{"crop_scale_min": 0.5, "horizontal_flip": true, "encoder_isotropic": false, "text_encoder_mlp_ratio": 2.67, "text_encoder_bias": "all", "muon_scale": "original", "adamw_lr_other_params": 0.001}
Rows from block 4 of the text encoder, named by matrix and row number. Rows with one number belong to one attention dimension. Each number is 50 + 12 x the weight over the matrix's rms, rounded and kept within 0 to 99. All counts start at 0.
# v: attention value (text_encoder.blocks.4.attn.v.weight, 384x384), inputs 156-194
# proj: attention output (text_encoder.blocks.4.attn.proj.weight, 384x384, transposed), outputs 156-194
v.171:55 54 61 56 57 42 55 48 55 53 47 48 44 53 38 69 42 52 57 51 59 33 56 49 74 80 57 58 56 34 49 69 59 52 54 62 63 36 49
v.172:70 50 41 38 51 39 55 69 61 51 44 24 50 49 57 72 53 40 56 57 39 32 56 57 63 69 58 28 41 45 35 55 57 79 65 56 68 60 54
v.173:37 69 50 41 58 50 43 31 80 55 53 33 52 31 62 65 55 39 41 59 40 42 62 53 39 23 73 42 70 47 53 58 56 45 42 38 39 44 55
v.174:43 37 49 57 47 64 68 50 33 51 44 68 51 83 54 48 61 64 52 36 56 49 44 48 42 54 35 41 31 60 41 59 50 29 51 34 41 40 46
v.175:53 54 58 42 49 52 62 38 66 56 23 56 49 39 27 76 57 52 52 49 64 17 53 48 73 62 56 41 54 37 49 52 39 57 48 60 48 59 52
v.176:53 74 64 71 50 51 67 54 64 63 34 59 57 36 47 63 58 41 43 64 56 36 36 60 35 47 45 54 41 56 68 45 56 66 24 54 52 58 58
v.177:51 64 61 47 56 33 54 26 48 54 59 15 77 45 37 44 53 38 39 53 36 43 46 62 47 45 55 57 72 31 60 63 65 51 71 57 42 36 44
v.178:39 42 66 54 46 60 57 52 54 64 45 43 38 36 43 36 37 46 48 80 56 42 56 36 86 59 64 50 52 60 50 50 51 46 43 62 51 52 46
v.179:35 45 77 53 64 39 37 36 49 39 50 50 42 57 64 45 35 59 58 69 56 45 64 64 43 59 34 42 38 66 42 47 43 55 53 61 60 48 42
v.180:44 47 40 46 27 42 51 32 57 57 36 70 21 57 62 36 64 62 54 52 37 62 55 59 23 41 52 53 44 41 43 34 65 65 49 55 49 28 51
v.181:59 58 47 44 35 39 49 61 55 42 62 43 52 45 44 63 39 36 66 48 34 54 26 56 44 46 52 72 37 55 57 22 42 45 59 57 76 45 51
v.182:52 37 31 68 63 60 53 62 37 48 56 57 62 46 40 63 75 55 65 45 52 44 42 34 49 57 78 56 55 46 74 40 59 41 39 62 38 57 59
v.183:43 45 40 68 54 40 69 43 47 54 61 29 38 52 48 52 63 35 25 60 47 64 53 47 62 56 49 43 40 43 44 59 46 46 45 58 22 51 53
v.184:50 39 55 39 45 74 30 54 64 65 49 33 52 53 48 48 49 31 49 65 63 68 56 42 47 30 41 82 37 49 20 43 44 56 40 52 35 54 54
v.185:31 41 45 67 48 46 45 31 59 43 65 37 25 46 58 31 46 56 54 52 60 39 63 75 56 45 49 41 27 65 35 35 59 54 56 59 65 54 25
v.186:58 49 44 57 45 57 44 68 29 60 44 47 46 35 43 38 40 50 68 46 32 45 24 41 61 90 74 62 58 59 66 52 56 53 54 59 42 73 52
v.187:66 39 50 49 41 27 22 79 51 35 56 46 95 51 40 45 76 66 39 61 24 50 53 44 41 49 50 65 48 59 20 39 45 75 55 44 36 31 29
v.188:58 64 47 52 51 59 37 66 49 61 63 48 49 58 55 41 54 59 46 64 70 74 70 20 68 54 35 38 42 39 51 32 40 44 46 48 49 56 56
v.189:52 38 58 40 56 65 65 67 56 36 78 28 44 48 62 64 40 57 23 46 50 40 59 67 61 48 47 52 49 35 42 67 46 41 60 49 68 55 62
v.190:34 69 64 53 41 30 49 47 48 69 75 45 58 55 49 71 51 36 61 42 48 30 51 33 51 55 82 48 30 61 71 49 47 49 51 43 65 72 49
v.191:36 46 57 43 56 35 69 38 49 28 45 52 34 26 44 66 41 55 41 59 55 63 52 28 43 70 52 50 56 53 40 43 64 33 51 48 76 63 55
v.192:56 55 72 50 39 49 53 53 45 36 40 34 77 73 56 48 49 37 56 65 55 60 62 56 40 38 50 57 47 43 54 53 59 78 74 36 43 45 32
v.193:42 62 53 41 50 54 56 46 66 47 62 46 30 57 56 50 47 43 54 52 54 52 39 47 66 46 58 51 27 35 69 74 57 47 22 47 61 39 62
v.194:59 47 49 72 34 37 55 59 78 71 49 47 47 62 46 44 50 59 52 46 36 29 40 55 46 44 56 48 45 55 62 55 50 62 59 51 52 33 43
v.195:55 49 56 66 56 65 29 37 54 66 39 41 63 63 51 51 31 74 48 63 56 45 39 41 51 57 43 71 46 56 41 53 49 26 58 55 49 54 55
v.196:17 51 63 50 85 63 17 37 61 53 55 43 63 45 49 52 56 41 52 65 60 50 48 47 36 34 45 54 42 63 63 54 43 36 66 38 56 62 34
v.197:37 51 48 40 49 43 48 43 51 46 57 45 21 48 56 51 56 69 48 33 38 10 42 69 27 26 39 45 77 40 59 48 75 55 51 56 45 30 47
v.198:39 57 46 53 32 59 39 61 54 61 58 67 62 48 57 68 63 40 62 47 37 36 38 60 30 53 50 44 57 53 40 14 48 54 60 41 60 47 40
v.199:48 58 60 27 43 26 61 64 55 63 45 43 48 50 51 55 49 54 44 44 48 59 77 62 57 64 40 49 51 29 52 46 52 63 37 30 50 62 41
v.200:47 39 60 48 49 35 46 47 41 32 55 46 48 24 49 45 65 43 65 42 46 42 52 52 58 46 45 53 41 51 50 63 55 14 36 52 36 65 46
v.201:48 52 36 57 29 45 52 44 62 31 65 48 63 58 57 49 73 30 67 56 53 48 32 56 41 74 67 41 47 55 41 39 67 34 59 41 65 51 28
v.202:37 40 23 46 69 48 35 54 54 67 49 28 44 57 62 55 53 29 82 54 47 64 43 36 40 41 38 40 52 63 61 35 39 44 43 41 47 51 50
v.203:45 53 47 58 51 35 58 53 48 52 47 53 67 56 56 45 54 30 36 39 65 28 37 55 64 61 33 34 40 52 54 60 41 25 37 48 64 53 40
v.204:49 51 47 54 61 45 28 51 50 29 49 53 51 59 52 59 34 61 47 53 53 37 46 53 67 38 62 53 52 43 60 62 56 48 48 47 35 56 54
v.205:53 63 52 53 65 27 37 55 59 46 52 48 75 39 50 30 40 53 61 37 58 44 44 11 64 44 51 44 43 48 41 48 28 64 50 49 28 19 41
v.206:63 20 49 55 52 76 53 53 40 67 49 37 51 42 48 58 64 50 45 47 51 68 47 50 56 46 34 73 48 27 78 37 57 58 55 62 63 52 43
v.207:46 36 36 51 48 55 59 75 64 49 48 40 36 51 86 47 38 63 45 24 49 68 54 55 52 52 43 57 59 64 53 62 31 41 37 58 77 69 42
v.208:46 69 54 50 37 48 55 49 52 59 36 41 56 59 60 56 60 46 42 47 50 38 65 52 38 53 46 45 72 49 34 52 33 52 57 47 45 57 62
v.209:54 47 61 49 54 68 59 53 45 48 69 68 57 62 54 74 53 45 37 66 57 68 32 35 41 58 42 76 50 49 72 36 57 52 61 42 37 59 37
v.210:49 36 64 63 57 55 44 42 57 41 43 33 35 32 43 70 42 47 71 67 60 52 35 69 53 38 49 36 46 53 37 65 66 62 41 51 46 54 53
v.211:53 48 60 49 53 36 39 54 59 58 75 50 77 44 39 48 34 48 59 68 45 38 59 37 42 50 47 57 44 32 63 52 34 63 37 52 44 58 67
v.212:55 51 54 45 50 56 25 50 75 48 41 44 61 56 62 52 65 50 26 30 69 35 76 51 43 51 26 42 47 45 52 38 57 41 52 62 56 52 61
v.213:62 46 59 48 23 47 74 49 60 40 38 54 51 44 60 58 41 48 44 60 51 36 76 63 60 45 57 53 61 49 72 41 43 54 58 62 35 38 53
v.214:55 55 53 45 55 58 49 45 48 38 47 38 51 37 50 46 59 72 52 51 47 51 48 35 42 44 62 66 51 44 64 56 56 50 54 53 62 67 51
v.215:42 62 52 35 60 52 40 41 48 57 44 54 37 64 43 49 54 57 39 49 59 39 48 35 58 50 40 62 36 41 62 43 37 40 56 64 61 55 77
v.216:47 50 56 65 69 50 56 52 49 49 61 44 56 43 57 45 54 48 53 79 61 41 49 53 53 44 64 36 54 56 52 46 53 50 43 50 56 49 61
v.217:36 51 58 56 48 53 61 58 39 43 36 39 54 34 32 43 50 63 39 49 49 48 46 56 63 42 58 57 54 60 44 53 51 37 46 57 54 58 50
v.218:35 49 53 51 56 60 49 59 26 78 35 47 56 55 60 53 53 51 54 43 31 42 36 18 38 37 39 51 64 44 60 35 61 77 59 36 58 54 46
v.219:51 55 51 48 61 29 18 51 52 38 63 58 48 35 53 55 64 51 50 57 43 31 70 45 44 26 47 64 59 58 58 42 46 58 36 66 53 56 50
v.220:64 43 66 53 25 33 34 45 72 44 49 38 52 52 46 63 79 65 16 76 57 53 43 62 53 23 57 30 84 60 62 65 49 47 58 45 66 58 33
v.221:49 25 48 43 41 63 58 35 65 55 68 40 58 59 51 62 80 42 56 60 33 55 22 63 38 45 65 44 52 43 46 59 81 51 43 60 45 54 50
v.222:60 41 51 38 56 46 43 44 50 44 23 60 40 39 36 37 34 31 56 68 51 44 48 69 61 51 59 19 48 56 34 51 33 43 22 34 29 56 46
v.223:49 34 52 72 69 61 61 82 34 77 29 65 73 52 58 38 40 50 50 13 65 53 53 54 54 58 64 29 63 46 53 59 45 54 51 51 51 41 50
v.224:51 49 36 44 52 59 45 47 42 41 63 46 61 46 68 68 38 65 22 44 56 43 45 35 39 62 26 44 70 52 51 62 33 52 49 48 68 28 53
v.225:48 63 61 71 50 33 56 57 63 78 56 39 56 48 44 58 63 76 35 50 62 62 44 47 55 39 56 52 39 38 37 65 57 54 39 50 45 49 32
v.226:51 52 35 52 51 22 37 43 47 52 38 32 54 39 63 58 56 51 47 48 66 37 46 52 34 46 52 63 42 43 60 44 67 52 60 49 45 61 48
v.227:75 35 55 60 62 49 65 42 49 24 44 51 49 39 39 42 33 57 57 41 52 65 56 59 41 56 39 25 46 60 57 59 38 48 42 55 52 27 53
v.228:48 44 57 44 54 60 67 64 71 42 40 35 33 38 44 44 33 61 53 31 27 53 75 36 50 43 46 58 63 32 55 64 51 38 47 63 38 54 55
v.229:55 69 37 73 36 45 72 52 52 30 54 47 20 57 64 52 65 54 53 57 38 56 29 67 62 51 58 46 70 45 45 47 49 45 32 55 47 51 41
v.230:72 35 64 67 52 35 55 49 32 46 41 42 69 43 63 52 50 66 62 39 50 43 56 43 47 48 53 66 56 31 56 42 44 54 39 59 52 58 38
v.231:47 43 31 33 44 52 27 66 47 48 46 54 53 42 41 52 42 54 47 30 57 54 48 34 57 50 58 38 74 48 44 56 39 57 47 49 67 39 38
v.232:48 48 45 57 45 69 53 33 51 57 54 48 53 49 46 53 39 53 42 45 48 46 60 57 31 67 56 71 65 51 49 49 66 50 49 47 58 53 70
v.233:65 76 46 57 32 72 46 77 50 38 29 48 36 58 40 43 27 45 57 52 63 40 51 40 56 46 55 39 45 43 73 71 34 44 55 59 78 46 49
v.234:40 52 47 47 62 47 46 62 53 50 49 36 63 59 59 42 42 48 33 60 45 65 46 73 65 51 44 82 40 52 62 79 49 45 73 71 22 48 41
v.235:60 32 68 42 52 38 35 58 46 42 63 52 77 48 39 56 59 33 52 53 45 46 28 59 64 53 56 49 43 58 22 57 57 59 47 25 38 43 59
v.236:35 54 53 51 40 59 62 42 40 18 50 64 27 43 44 56 57 43 43 50 58 39 43 55 50 49 62 54 46 24 54 51 72 41 47 53 30 51 43
v.237:40 54 46 36 61 42 40 49 42 53 74 60 56 46 62 36 41 58 54 45 48 63 31 60 53 27 37 60 48 56 36 45 42 46 39 48 49 48 36
v.238:66 53 59 48 52 51 58 62 44 64 45 44 40 50 50 56 29 53 63 65 43 60 34 57 70 41 39 52 49 41 47 72 23 57 37 48 15 68 55
v.239:18 53 32 57 49 43 44 46 40 60 47 53 85 55 58 43 26 68 51 74 53 51 38 55 59 46 58 62 53 53 69 69 60 41 44 68 61 57 42
v.240:60 58 57 51 34 51 64 68 46 59 40 24 35 45 33 37 68 60 53 39 50 44 53 54 62 46 45 44 74 43 44 53 54 35 46 52 76 52 55
v.241:87 31 21 66 60 41 36 62 55 61 58 32 40 51 24 51 01 60 40 66 55 48 47 32 61 52 45 58 58 41 51 56 38 88 56 61 36 33 77
v.242:32 76 51 59 61 48 53 45 45 37 53 60 32 49 50 54 46 52 41 55 56 37 55 55 31 37 39 48 49 50 58 36 56 60 54 37 47 50 40
v.243:38 37 52 53 30 41 50 55 52 69 41 57 46 55 49 57 53 55 40 65 56 48 33 38 25 48 47 57 62 61 76 71 63 54 62 47 50 51 49
v.244:63 63 50 30 72 47 62 54 51 63 47 40 38 57 74 70 44 46 47 51 68 55 51 71 61 55 45 79 44 41 36 53 47 49 33 69 33 55 49
v.245:55 48 67 46 48 61 61 41 44 27 33 60 52 67 61 50 49 66 70 60 53 56 56 42 63 53 51 66 40 35 44 58 47 61 51 63 23 48 52
v.246:29 45 65 58 78 58 32 43 41 21 52 49 49 47 51 36 43 46 45 51 76 49 44 64 70 42 42 73 37 66 40 58 48 46 39 61 39 63 58
v.247:54 49 42 55 42 54 60 28 67 55 39 55 44 62 50 59 39 57 38 53 47 57 50 54 56 47 47 50 61 53 47 42 67 50 71 25 49 66 62
v.248:62 23 45 56 71 20 24 51 33 24 47 51 44 50 48 56 35 53 52 69 58 38 27 40 60 27 41 61 44 50 75 61 60 46 19 41 29 41 49
v.249:66 71 31 42 43 78 56 59 52 71 55 43 39 64 44 33 36 53 58 41 50 67 43 55 49 41 39 48 60 38 38 64 28 64 27 64 48 45 60
v.250:55 39 39 46 54 60 62 58 42 48 56 47 39 39 60 53 42 63 57 49 33 59 57 58 70 33 47 58 37 42 54 50 56 30 46 60 47 63 42
v.251:57 52 50 39 55 63 62 47 41 58 45 48 34 58 62 50 39 38 50 52 07 50 47 33 77 30 71 76 40 41 56 75 49 48 43 53 29 53 46
v.252:47 55 41 49 42 49 45 53 68 64 50 67 61 49 35 73 67 44 48 47 39 55 48 40 55 52 71 61 49 60 20 31 43 46 59 61 23 58 34
proj.171:42 52 42 51 60 50 32 44 51 61 52 71 48 65 41 55 52 59 64 24 61 53 44 35 26 28 37 49 40 41 45 45 50 43 45 42 29 37 47
proj.172:39 28 51 43 52 52 22 26 58 55 55 83 61 33 56 56 34 44 65 38 62 85 32 59 36 44 59 28 43 52 47 38 55 35 72 59 40 38 57
proj.173:63 57 58 53 52 55 53 61 28 34 53 55 52 50 61 63 37 48 44 55 31 44 54 58 62 54 53 67 40 43 52 38 46 45 43 54 55 45 40
proj.174:42 58 54 41 34 40 47 57 51 56 48 54 30 41 70 34 52 55 42 63 46 38 34 71 51 57 51 50 48 41 35 51 59 54 40 46 73 49 61
proj.175:35 52 54 57 48 49 52 45 54 52 48 58 47 54 45 48 45 46 55 38 45 61 28 54 49 51 50 48 50 59 58 44 29 52 50 64 36 55 23
proj.176:32 37 13 49 68 50 29 57 49 35 33 40 36 67 29 44 55 55 60 24 57 49 37 47 49 43 49 55 50 50 64 67 22 49 70 56 46 59 49
proj.177:57 63 36 49 58 47 33 55 56 63 57 68 59 30 43 46 42 51 77 42 60 50 33 33 41 53 40 72 46 76 41 34 49 73 55 54 38 39 52
proj.178:53 44 49 55 77 70 63 45 65 54 56 46 70 59 61 68 62 48 50 30 49 37 63 49 54 38 38 49 47 64 64 48 52 60 49 66 34 46 43
proj.179:33 57 54 53 54 61 42 31 52 44 40 54 59 54 49 64 45 55 54 49 33 62 47 55 35 49 60 47 53 37 55 47 47 52 48 31 62 36 74
proj.180:35 63 48 37 62 57 58 46 30 61 55 41 70 70 45 35 58 42 35 49 38 34 60 42 46 47 49 21 56 50 59 59 42 51 42 70 60 52 50
proj.181:61 60 57 40 49 43 50 37 43 47 49 46 52 60 63 48 64 58 51 52 41 63 39 46 45 67 69 40 53 52 48 51 35 40 59 48 47 29 59
proj.182:48 45 58 65 52 36 53 32 60 51 55 55 42 43 67 75 33 68 41 58 47 31 48 19 75 52 65 08 44 50 38 56 41 61 25 58 62 47 69
proj.183:51 65 42 31 47 63 46 59 15 54 64 49 27 40 15 64 58 60 36 38 53 38 55 54 49 59 55 53 44 42 55 51 61 61 81 60 59 69 31
proj.184:65 51 38 37 45 53 60 45 52 45 48 86 69 36 52 50 51 69 54 56 53 75 51 56 45 41 50 64 41 56 50 65 74 40 64 51 31 57 51
proj.185:64 51 47 51 35 22 55 38 54 57 58 58 57 41 47 71 74 50 52 34 67 53 47 45 36 48 36 51 41 56 37 47 52 58 50 52 51 59 51
proj.186:48 43 59 65 62 44 55 53 60 31 49 52 73 55 55 45 52 57 71 39 66 56 32 43 63 36 57 42 38 65 49 62 44 39 49 27 40 36 21
proj.187:69 65 21 76 51 51 35 44 64 43 20 63 54 48 31 56 57 47 86 41 57 42 43 63 77 49 61 31 33 42 55 66 57 41 57 40 39 49 72
proj.188:37 54 47 59 57 30 62 67 58 48 58 29 36 36 46 52 28 27 43 59 58 20 53 63 47 43 50 60 51 47 51 43 56 72 71 59 73 46 38
proj.189:49 58 59 52 45 65 45 41 29 56 34 50 51 34 57 42 58 39 51 53 51 64 48 51 59 50 51 54 46 73 49 35 36 48 51 53 34 48 53
proj.190:68 40 24 39 29 50 45 46 67 52 46 32 47 43 42 43 55 36 44 31 56 59 47 64 51 47 72 34 43 49 59 46 51 68 66 66 54 51 55
proj.191:61 54 31 57 43 26 35 50 71 46 33 44 48 74 60 37 45 38 41 39 39 38 50 52 35 60 42 58 64 53 36 54 53 59 44 41 57 33 25
proj.192:46 58 46 41 40 71 41 45 26 72 57 49 42 61 45 50 37 29 39 34 40 43 34 62 46 49 52 32 57 50 38 58 42 28 33 28 43 63 68
proj.193:78 54 67 36 31 46 41 50 42 59 47 61 45 34 58 66 40 63 64 61 58 60 54 64 45 47 40 60 41 47 63 33 38 57 68 41 49 54 69
proj.194:42 32 69 39 49 37 45 50 41 67 52 67 59 54 56 60 45 49 50 52 41 45 62 66 52 67 23 29 36 45 35 59 54 67 65 39 53 39 52
proj.195:56 45 42 51 67 52 59 55 52 55 42 54 60 48 23 42 54 48 38 57 56 44 52 47 56 44 61 52 52 28 42 44 39 62 42 59 59 58 44
proj.196:42 56 20 46 35 53 55 48 58 35 72 50 53 54 65 37 70 29 36 45 50 52 38 40 88 45 46 50 71 48 44 63 58 52 40 34 38 61 45
proj.197:70 64 58 37 37 50 51 64 58 57 71 75 26 17 51 65 61 43 46 43 40 45 69 56 52 68 49 53 54 46 46 68 55 63 57 46 45 35 70
proj.198:44 71 60 46 60 46 68 38 61 58 54 35 41 32 55 74 42 51 51 50 43 61 64 67 47 08 47 57 77 56 53 53 61 48 59 58 33 56 55
proj.199:41 38 53 59 72 53 38 39 24 36 50 64 41 61 62 66 63 50 51 33 53 59 38 24 39 64 60 40 54 40 59 53 49 50 49 61 42 32 43
proj.200:42 37 65 19 53 56 43 49 49 51 59 57 30 31 57 58 35 52 56 59 32 64 71 44 28 48 58 38 53 35 49 68 43 63 49 65 51 47 66
proj.201:44 62 38 53 45 46 58 35 48 52 40 66 51 43 44 61 58 45 59 40 45 70 52 64 50 42 24 46 62 36 44 57 33 48 35 42 34 42 55
proj.202:62 45 30 58 36 60 57 50 52 26 44 49 60 42 52 34 43 35 49 43 49 47 62 59 37 51 45 54 53 39 48 72 60 59 66 66 55 48 49
proj.203:47 16 68 44 52 46 27 40 35 40 68 76 57 57 62 69 51 41 43 47 48 38 63 25 48 39 55 47 31 43 79 35 45 61 61 55 58 59 45
proj.204:42 16 66 41 36 40 61 57 39 42 64 46 62 48 56 59 47 57 49 54 66 42 67 50 39 53 52 47 60 47 47 61 64 56 50 59 49 71 52
proj.205:67 58 52 23 35 54 42 56 63 60 55 64 49 64 39 48 43 51 38 65 50 38 42 51 40 52 41 64 71 46 54 60 64 49 70 56 67 58 59
proj.206:44 57 53 70 43 57 42 46 39 43 75 45 67 41 54 55 50 58 53 53 50 35 39 32 54 51 52 25 55 59 34 42 44 63 50 53 44 43 51
proj.207:56 54 54 54 54 61 38 54 46 38 37 54 54 58 32 45 61 35 38 57 33 57 61 31 46 38 55 57 20 40 57 55 47 49 59 19 33 57 53
proj.208:53 46 48 46 56 43 54 33 44 61 43 47 36 30 50 48 62 54 18 58 48 76 34 51 29 23 49 65 48 47 59 40 46 42 29 53 74 45 40
proj.209:78 54 24 49 51 69 60 61 44 27 55 56 68 12 44 57 50 57 43 38 64 59 59 48 40 70 73 34 43 52 61 69 50 28 31 64 55 55 49
proj.210:54 50 42 42 66 59 79 43 40 61 46 58 46 39 49 41 21 56 59 41 78 28 25 50 53 71 72 44 44 32 37 50 33 68 46 61 44 32 56
proj.211:40 64 63 54 48 51 40 48 33 39 49 41 37 53 64 37 57 46 41 65 66 56 26 66 73 52 51 53 26 63 44 43 53 53 70 53 40 49 45
proj.212:36 61 57 42 55 59 52 30 54 46 59 46 50 41 35 53 31 45 54 59 32 43 47 42 65 24 47 47 60 77 48 49 45 61 57 66 62 47 49
proj.213:41 33 31 73 55 64 56 36 43 78 72 22 44 50 51 40 70 56 32 41 59 51 44 61 86 63 54 49 44 55 53 54 37 47 36 66 56 32 47
proj.214:47 34 45 63 40 60 57 41 63 59 44 59 56 44 47 52 64 26 36 53 49 51 31 55 56 59 40 51 34 48 26 50 48 56 66 63 34 50 52
proj.215:39 43 65 46 24 55 40 49 55 63 47 71 41 66 66 65 59 53 49 50 42 39 69 68 52 39 68 67 56 55 55 45 39 44 48 43 46 48 44
proj.216:35 59 41 41 35 72 53 61 55 39 40 26 34 29 50 59 42 46 39 54 51 30 46 74 62 58 53 65 63 58 57 53 36 65 55 69 32 33 35
proj.217:62 36 52 78 62 63 57 55 58 51 19 58 45 58 41 45 64 53 28 54 51 30 36 46 40 65 41 52 43 46 69 58 46 33 43 54 65 55 43
proj.218:45 49 17 62 55 34 47 67 65 45 74 61 33 43 62 41 41 50 41 51 63 58 58 58 33 72 66 50 43 53 49 69 50 40 61 43 51 48 40
proj.219:45 54 63 36 26 58 57 51 46 70 65 50 52 28 76 70 48 55 47 39 32 44 62 42 57 47 62 25 38 46 55 76 58 59 56 43 46 42 42
proj.220:25 43 45 51 50 71 35 61 61 41 38 40 53 42 52 66 60 42 44 56 18 65 42 33 51 40 61 46 56 58 53 74 32 46 63 61 43 44 37
proj.221:28 39 22 59 44 40 57 54 29 22 59 58 37 46 50 64 55 40 47 51 64 75 54 45 48 25 48 51 52 39 33 46 36 63 68 29 68 70 66
proj.222:50 70 54 67 52 50 67 62 35 41 51 40 60 49 51 46 35 52 49 48 67 46 50 49 48 37 51 54 51 52 45 46 54 61 61 69 27 49 36
proj.223:45 63 54 40 47 40 55 46 59 60 52 38 58 39 45 49 46 54 56 47 43 38 36 55 41 41 50 54 47 46 53 44 57 45 62 59 61 36 26
proj.224:66 60 31 28 60 60 35 49 52 58 51 61 67 38 52 44 49 49 37 69 47 39 87 61 50 39 49 27 59 41 48 60 45 56 66 52 39 85 58
proj.225:40 67 31 54 51 45 49 55 33 33 54 27 36 39 36 38 44 42 55 60 49 36 52 51 39 54 42 62 60 49 65 48 46 71 54 44 35 44 54
proj.226:24 47 42 42 65 63 36 46 31 58 39 74 69 54 30 49 26 42 43 46 53 47 64 48 55 34 42 58 50 45 45 60 45 50 44 24 58 49 47
proj.227:42 48 56 57 90 50 33 54 51 67 56 66 36 50 64 31 47 52 69 48 51 39 59 47 33 40 34 26 46 36 35 50 36 37 60 31 56 41 58
proj.228:65 48 45 47 58 32 51 38 34 66 57 58 57 46 38 46 40 39 50 54 60 56 42 69 53 73 54 40 53 47 41 56 55 54 54 41 45 32 67
proj.229:60 36 55 42 47 39 66 43 55 67 48 45 53 43 52 67 51 57 36 36 55 28 62 36 32 69 77 38 42 42 47 52 57 45 39 68 49 44 48
proj.230:47 47 56 27 41 56 53 45 50 39 38 27 62 31 40 52 59 60 65 44 68 57 38 46 38 43 52 59 54 61 59 46 52 79 55 43 54 56 71
proj.231:68 44 34 59 52 63 61 41 54 36 52 41 64 53 53 38 30 37 35 40 69 55 48 46 47 58 65 51 60 09 47 50 56 40 27 40 70 60 57
proj.232:69 49 74 28 26 69 39 51 58 44 63 54 48 33 56 44 62 71 35 63 40 47 38 48 42 49 46 42 39 73 64 46 46 48 63 33 61 48 42
proj.233:47 52 47 55 36 56 65 24 44 75 32 68 30 54 71 55 41 49 43 49 65 63 22 38 54 61 73 30 40 61 44 36 63 35 27 50 59 61 40
proj.234:46 43 53 56 41 58 53 38 55 32 42 49 61 57 47 43 59 56 49 45 26 58 44 61 50 29 62 37 56 73 43 71 61 42 44 34 62 63 58
proj.235:46 51 51 50 46 68 40 34 42 54 55 46 57 38 52 68 57 53 43 45 27 37 42 54 56 60 39 30 65 45 66 45 39 56 52 56 35 43 65
proj.236:46 47 46 51 40 61 75 53 54 63 62 49 43 54 59 39 47 55 51 58 51 46 48 28 52 44 51 57 48 51 46 58 56 40 33 51 48 48 63
proj.237:47 20 35 67 44 32 42 69 28 51 28 41 46 50 51 61 48 48 56 65 67 44 49 43 49 53 46 61 59 47 55 38 47 69 56 47 55 87 56
proj.238:60 44 27 40 54 44 46 51 40 47 34 57 42 51 84 62 35 46 35 55 46 39 41 65 28 42 55 30 37 55 70 48 61 52 47 68 70 56 39
proj.239:56 56 34 44 41 57 41 42 50 53 41 57 32 59 42 34 66 50 41 66 46 62 65 41 64 31 56 47 42 49 57 38 49 56 62 47 40 54 35
proj.240:48 49 52 27 56 66 61 66 63 57 46 43 41 63 47 65 43 31 73 36 47 54 32 50 50 35 55 73 29 54 48 41 59 37 34 39 55 63 43
proj.241:66 71 54 36 63 43 23 52 61 49 39 64 62 50 77 36 37 58 36 46 55 43 64 65 76 32 51 36 52 55 72 52 55 55 46 56 50 39 38
proj.242:43 31 43 67 41 54 48 43 67 57 70 56 40 53 56 47 42 23 46 44 60 44 63 41 53 35 49 53 51 54 49 58 41 53 49 49 52 37 42
proj.243:40 28 63 48 47 47 42 58 55 50 60 56 66 46 47 57 46 36 44 49 39 55 61 46 56 53 41 49 49 61 53 50 49 58 49 37 54 50 54
proj.244:44 36 24 45 33 41 47 58 41 29 39 53 58 54 42 48 27 41 24 39 42 35 47 51 44 44 77 62 53 50 50 58 64 60 50 64 55 66 61
proj.245:50 46 60 61 40 39 60 46 66 34 48 46 43 36 50 43 55 45 47 48 24 39 54 68 35 54 53 47 59 52 55 46 46 39 40 67 59 71 53
proj.246:67 41 32 51 50 61 49 54 39 55 43 46 51 60 51 54 28 26 33 64 38 38 54 50 49 44 64 45 42 26 51 62 42 51 44 35 43 54 46
proj.247:27 49 44 57 56 38 44 35 49 43 49 46 41 58 61 56 37 41 58 63 59 49 58 52 56 39 51 55 54 34 49 56 40 61 49 55 65 36 44
proj.248:62 55 48 49 35 46 29 58 65 56 52 56 48 57 53 40 53 43 45 55 59 41 51 33 72 55 50 37 43 37 33 40 50 57 51 39 26 47 52
proj.249:60 42 68 38 77 44 38 51 43 53 27 62 52 53 68 49 42 60 66 56 32 41 51 57 20 38 58 30 45 42 45 34 41 57 50 53 48 59 65
proj.250:60 47 61 19 50 38 54 68 76 50 32 47 38 39 51 46 54 12 47 57 52 51 37 44 60 46 32 61 44 23 27 38 36 53 52 52 52 41 67
proj.251:36 32 56 60 12 37 45 40 53 63 57 64 59 57 59 64 69 43 27 58 59 32 59 41 74 66 67 47 22 58 53 47 75 53 54 51 55 61 71
proj.252:23 43 50 43 44 44 48 27 51 19 48 43 48 54 46 39 46 32 49 63 69 52 32 38 42 59 54 55 65 49 69 55 56 62 52 61 59 46 35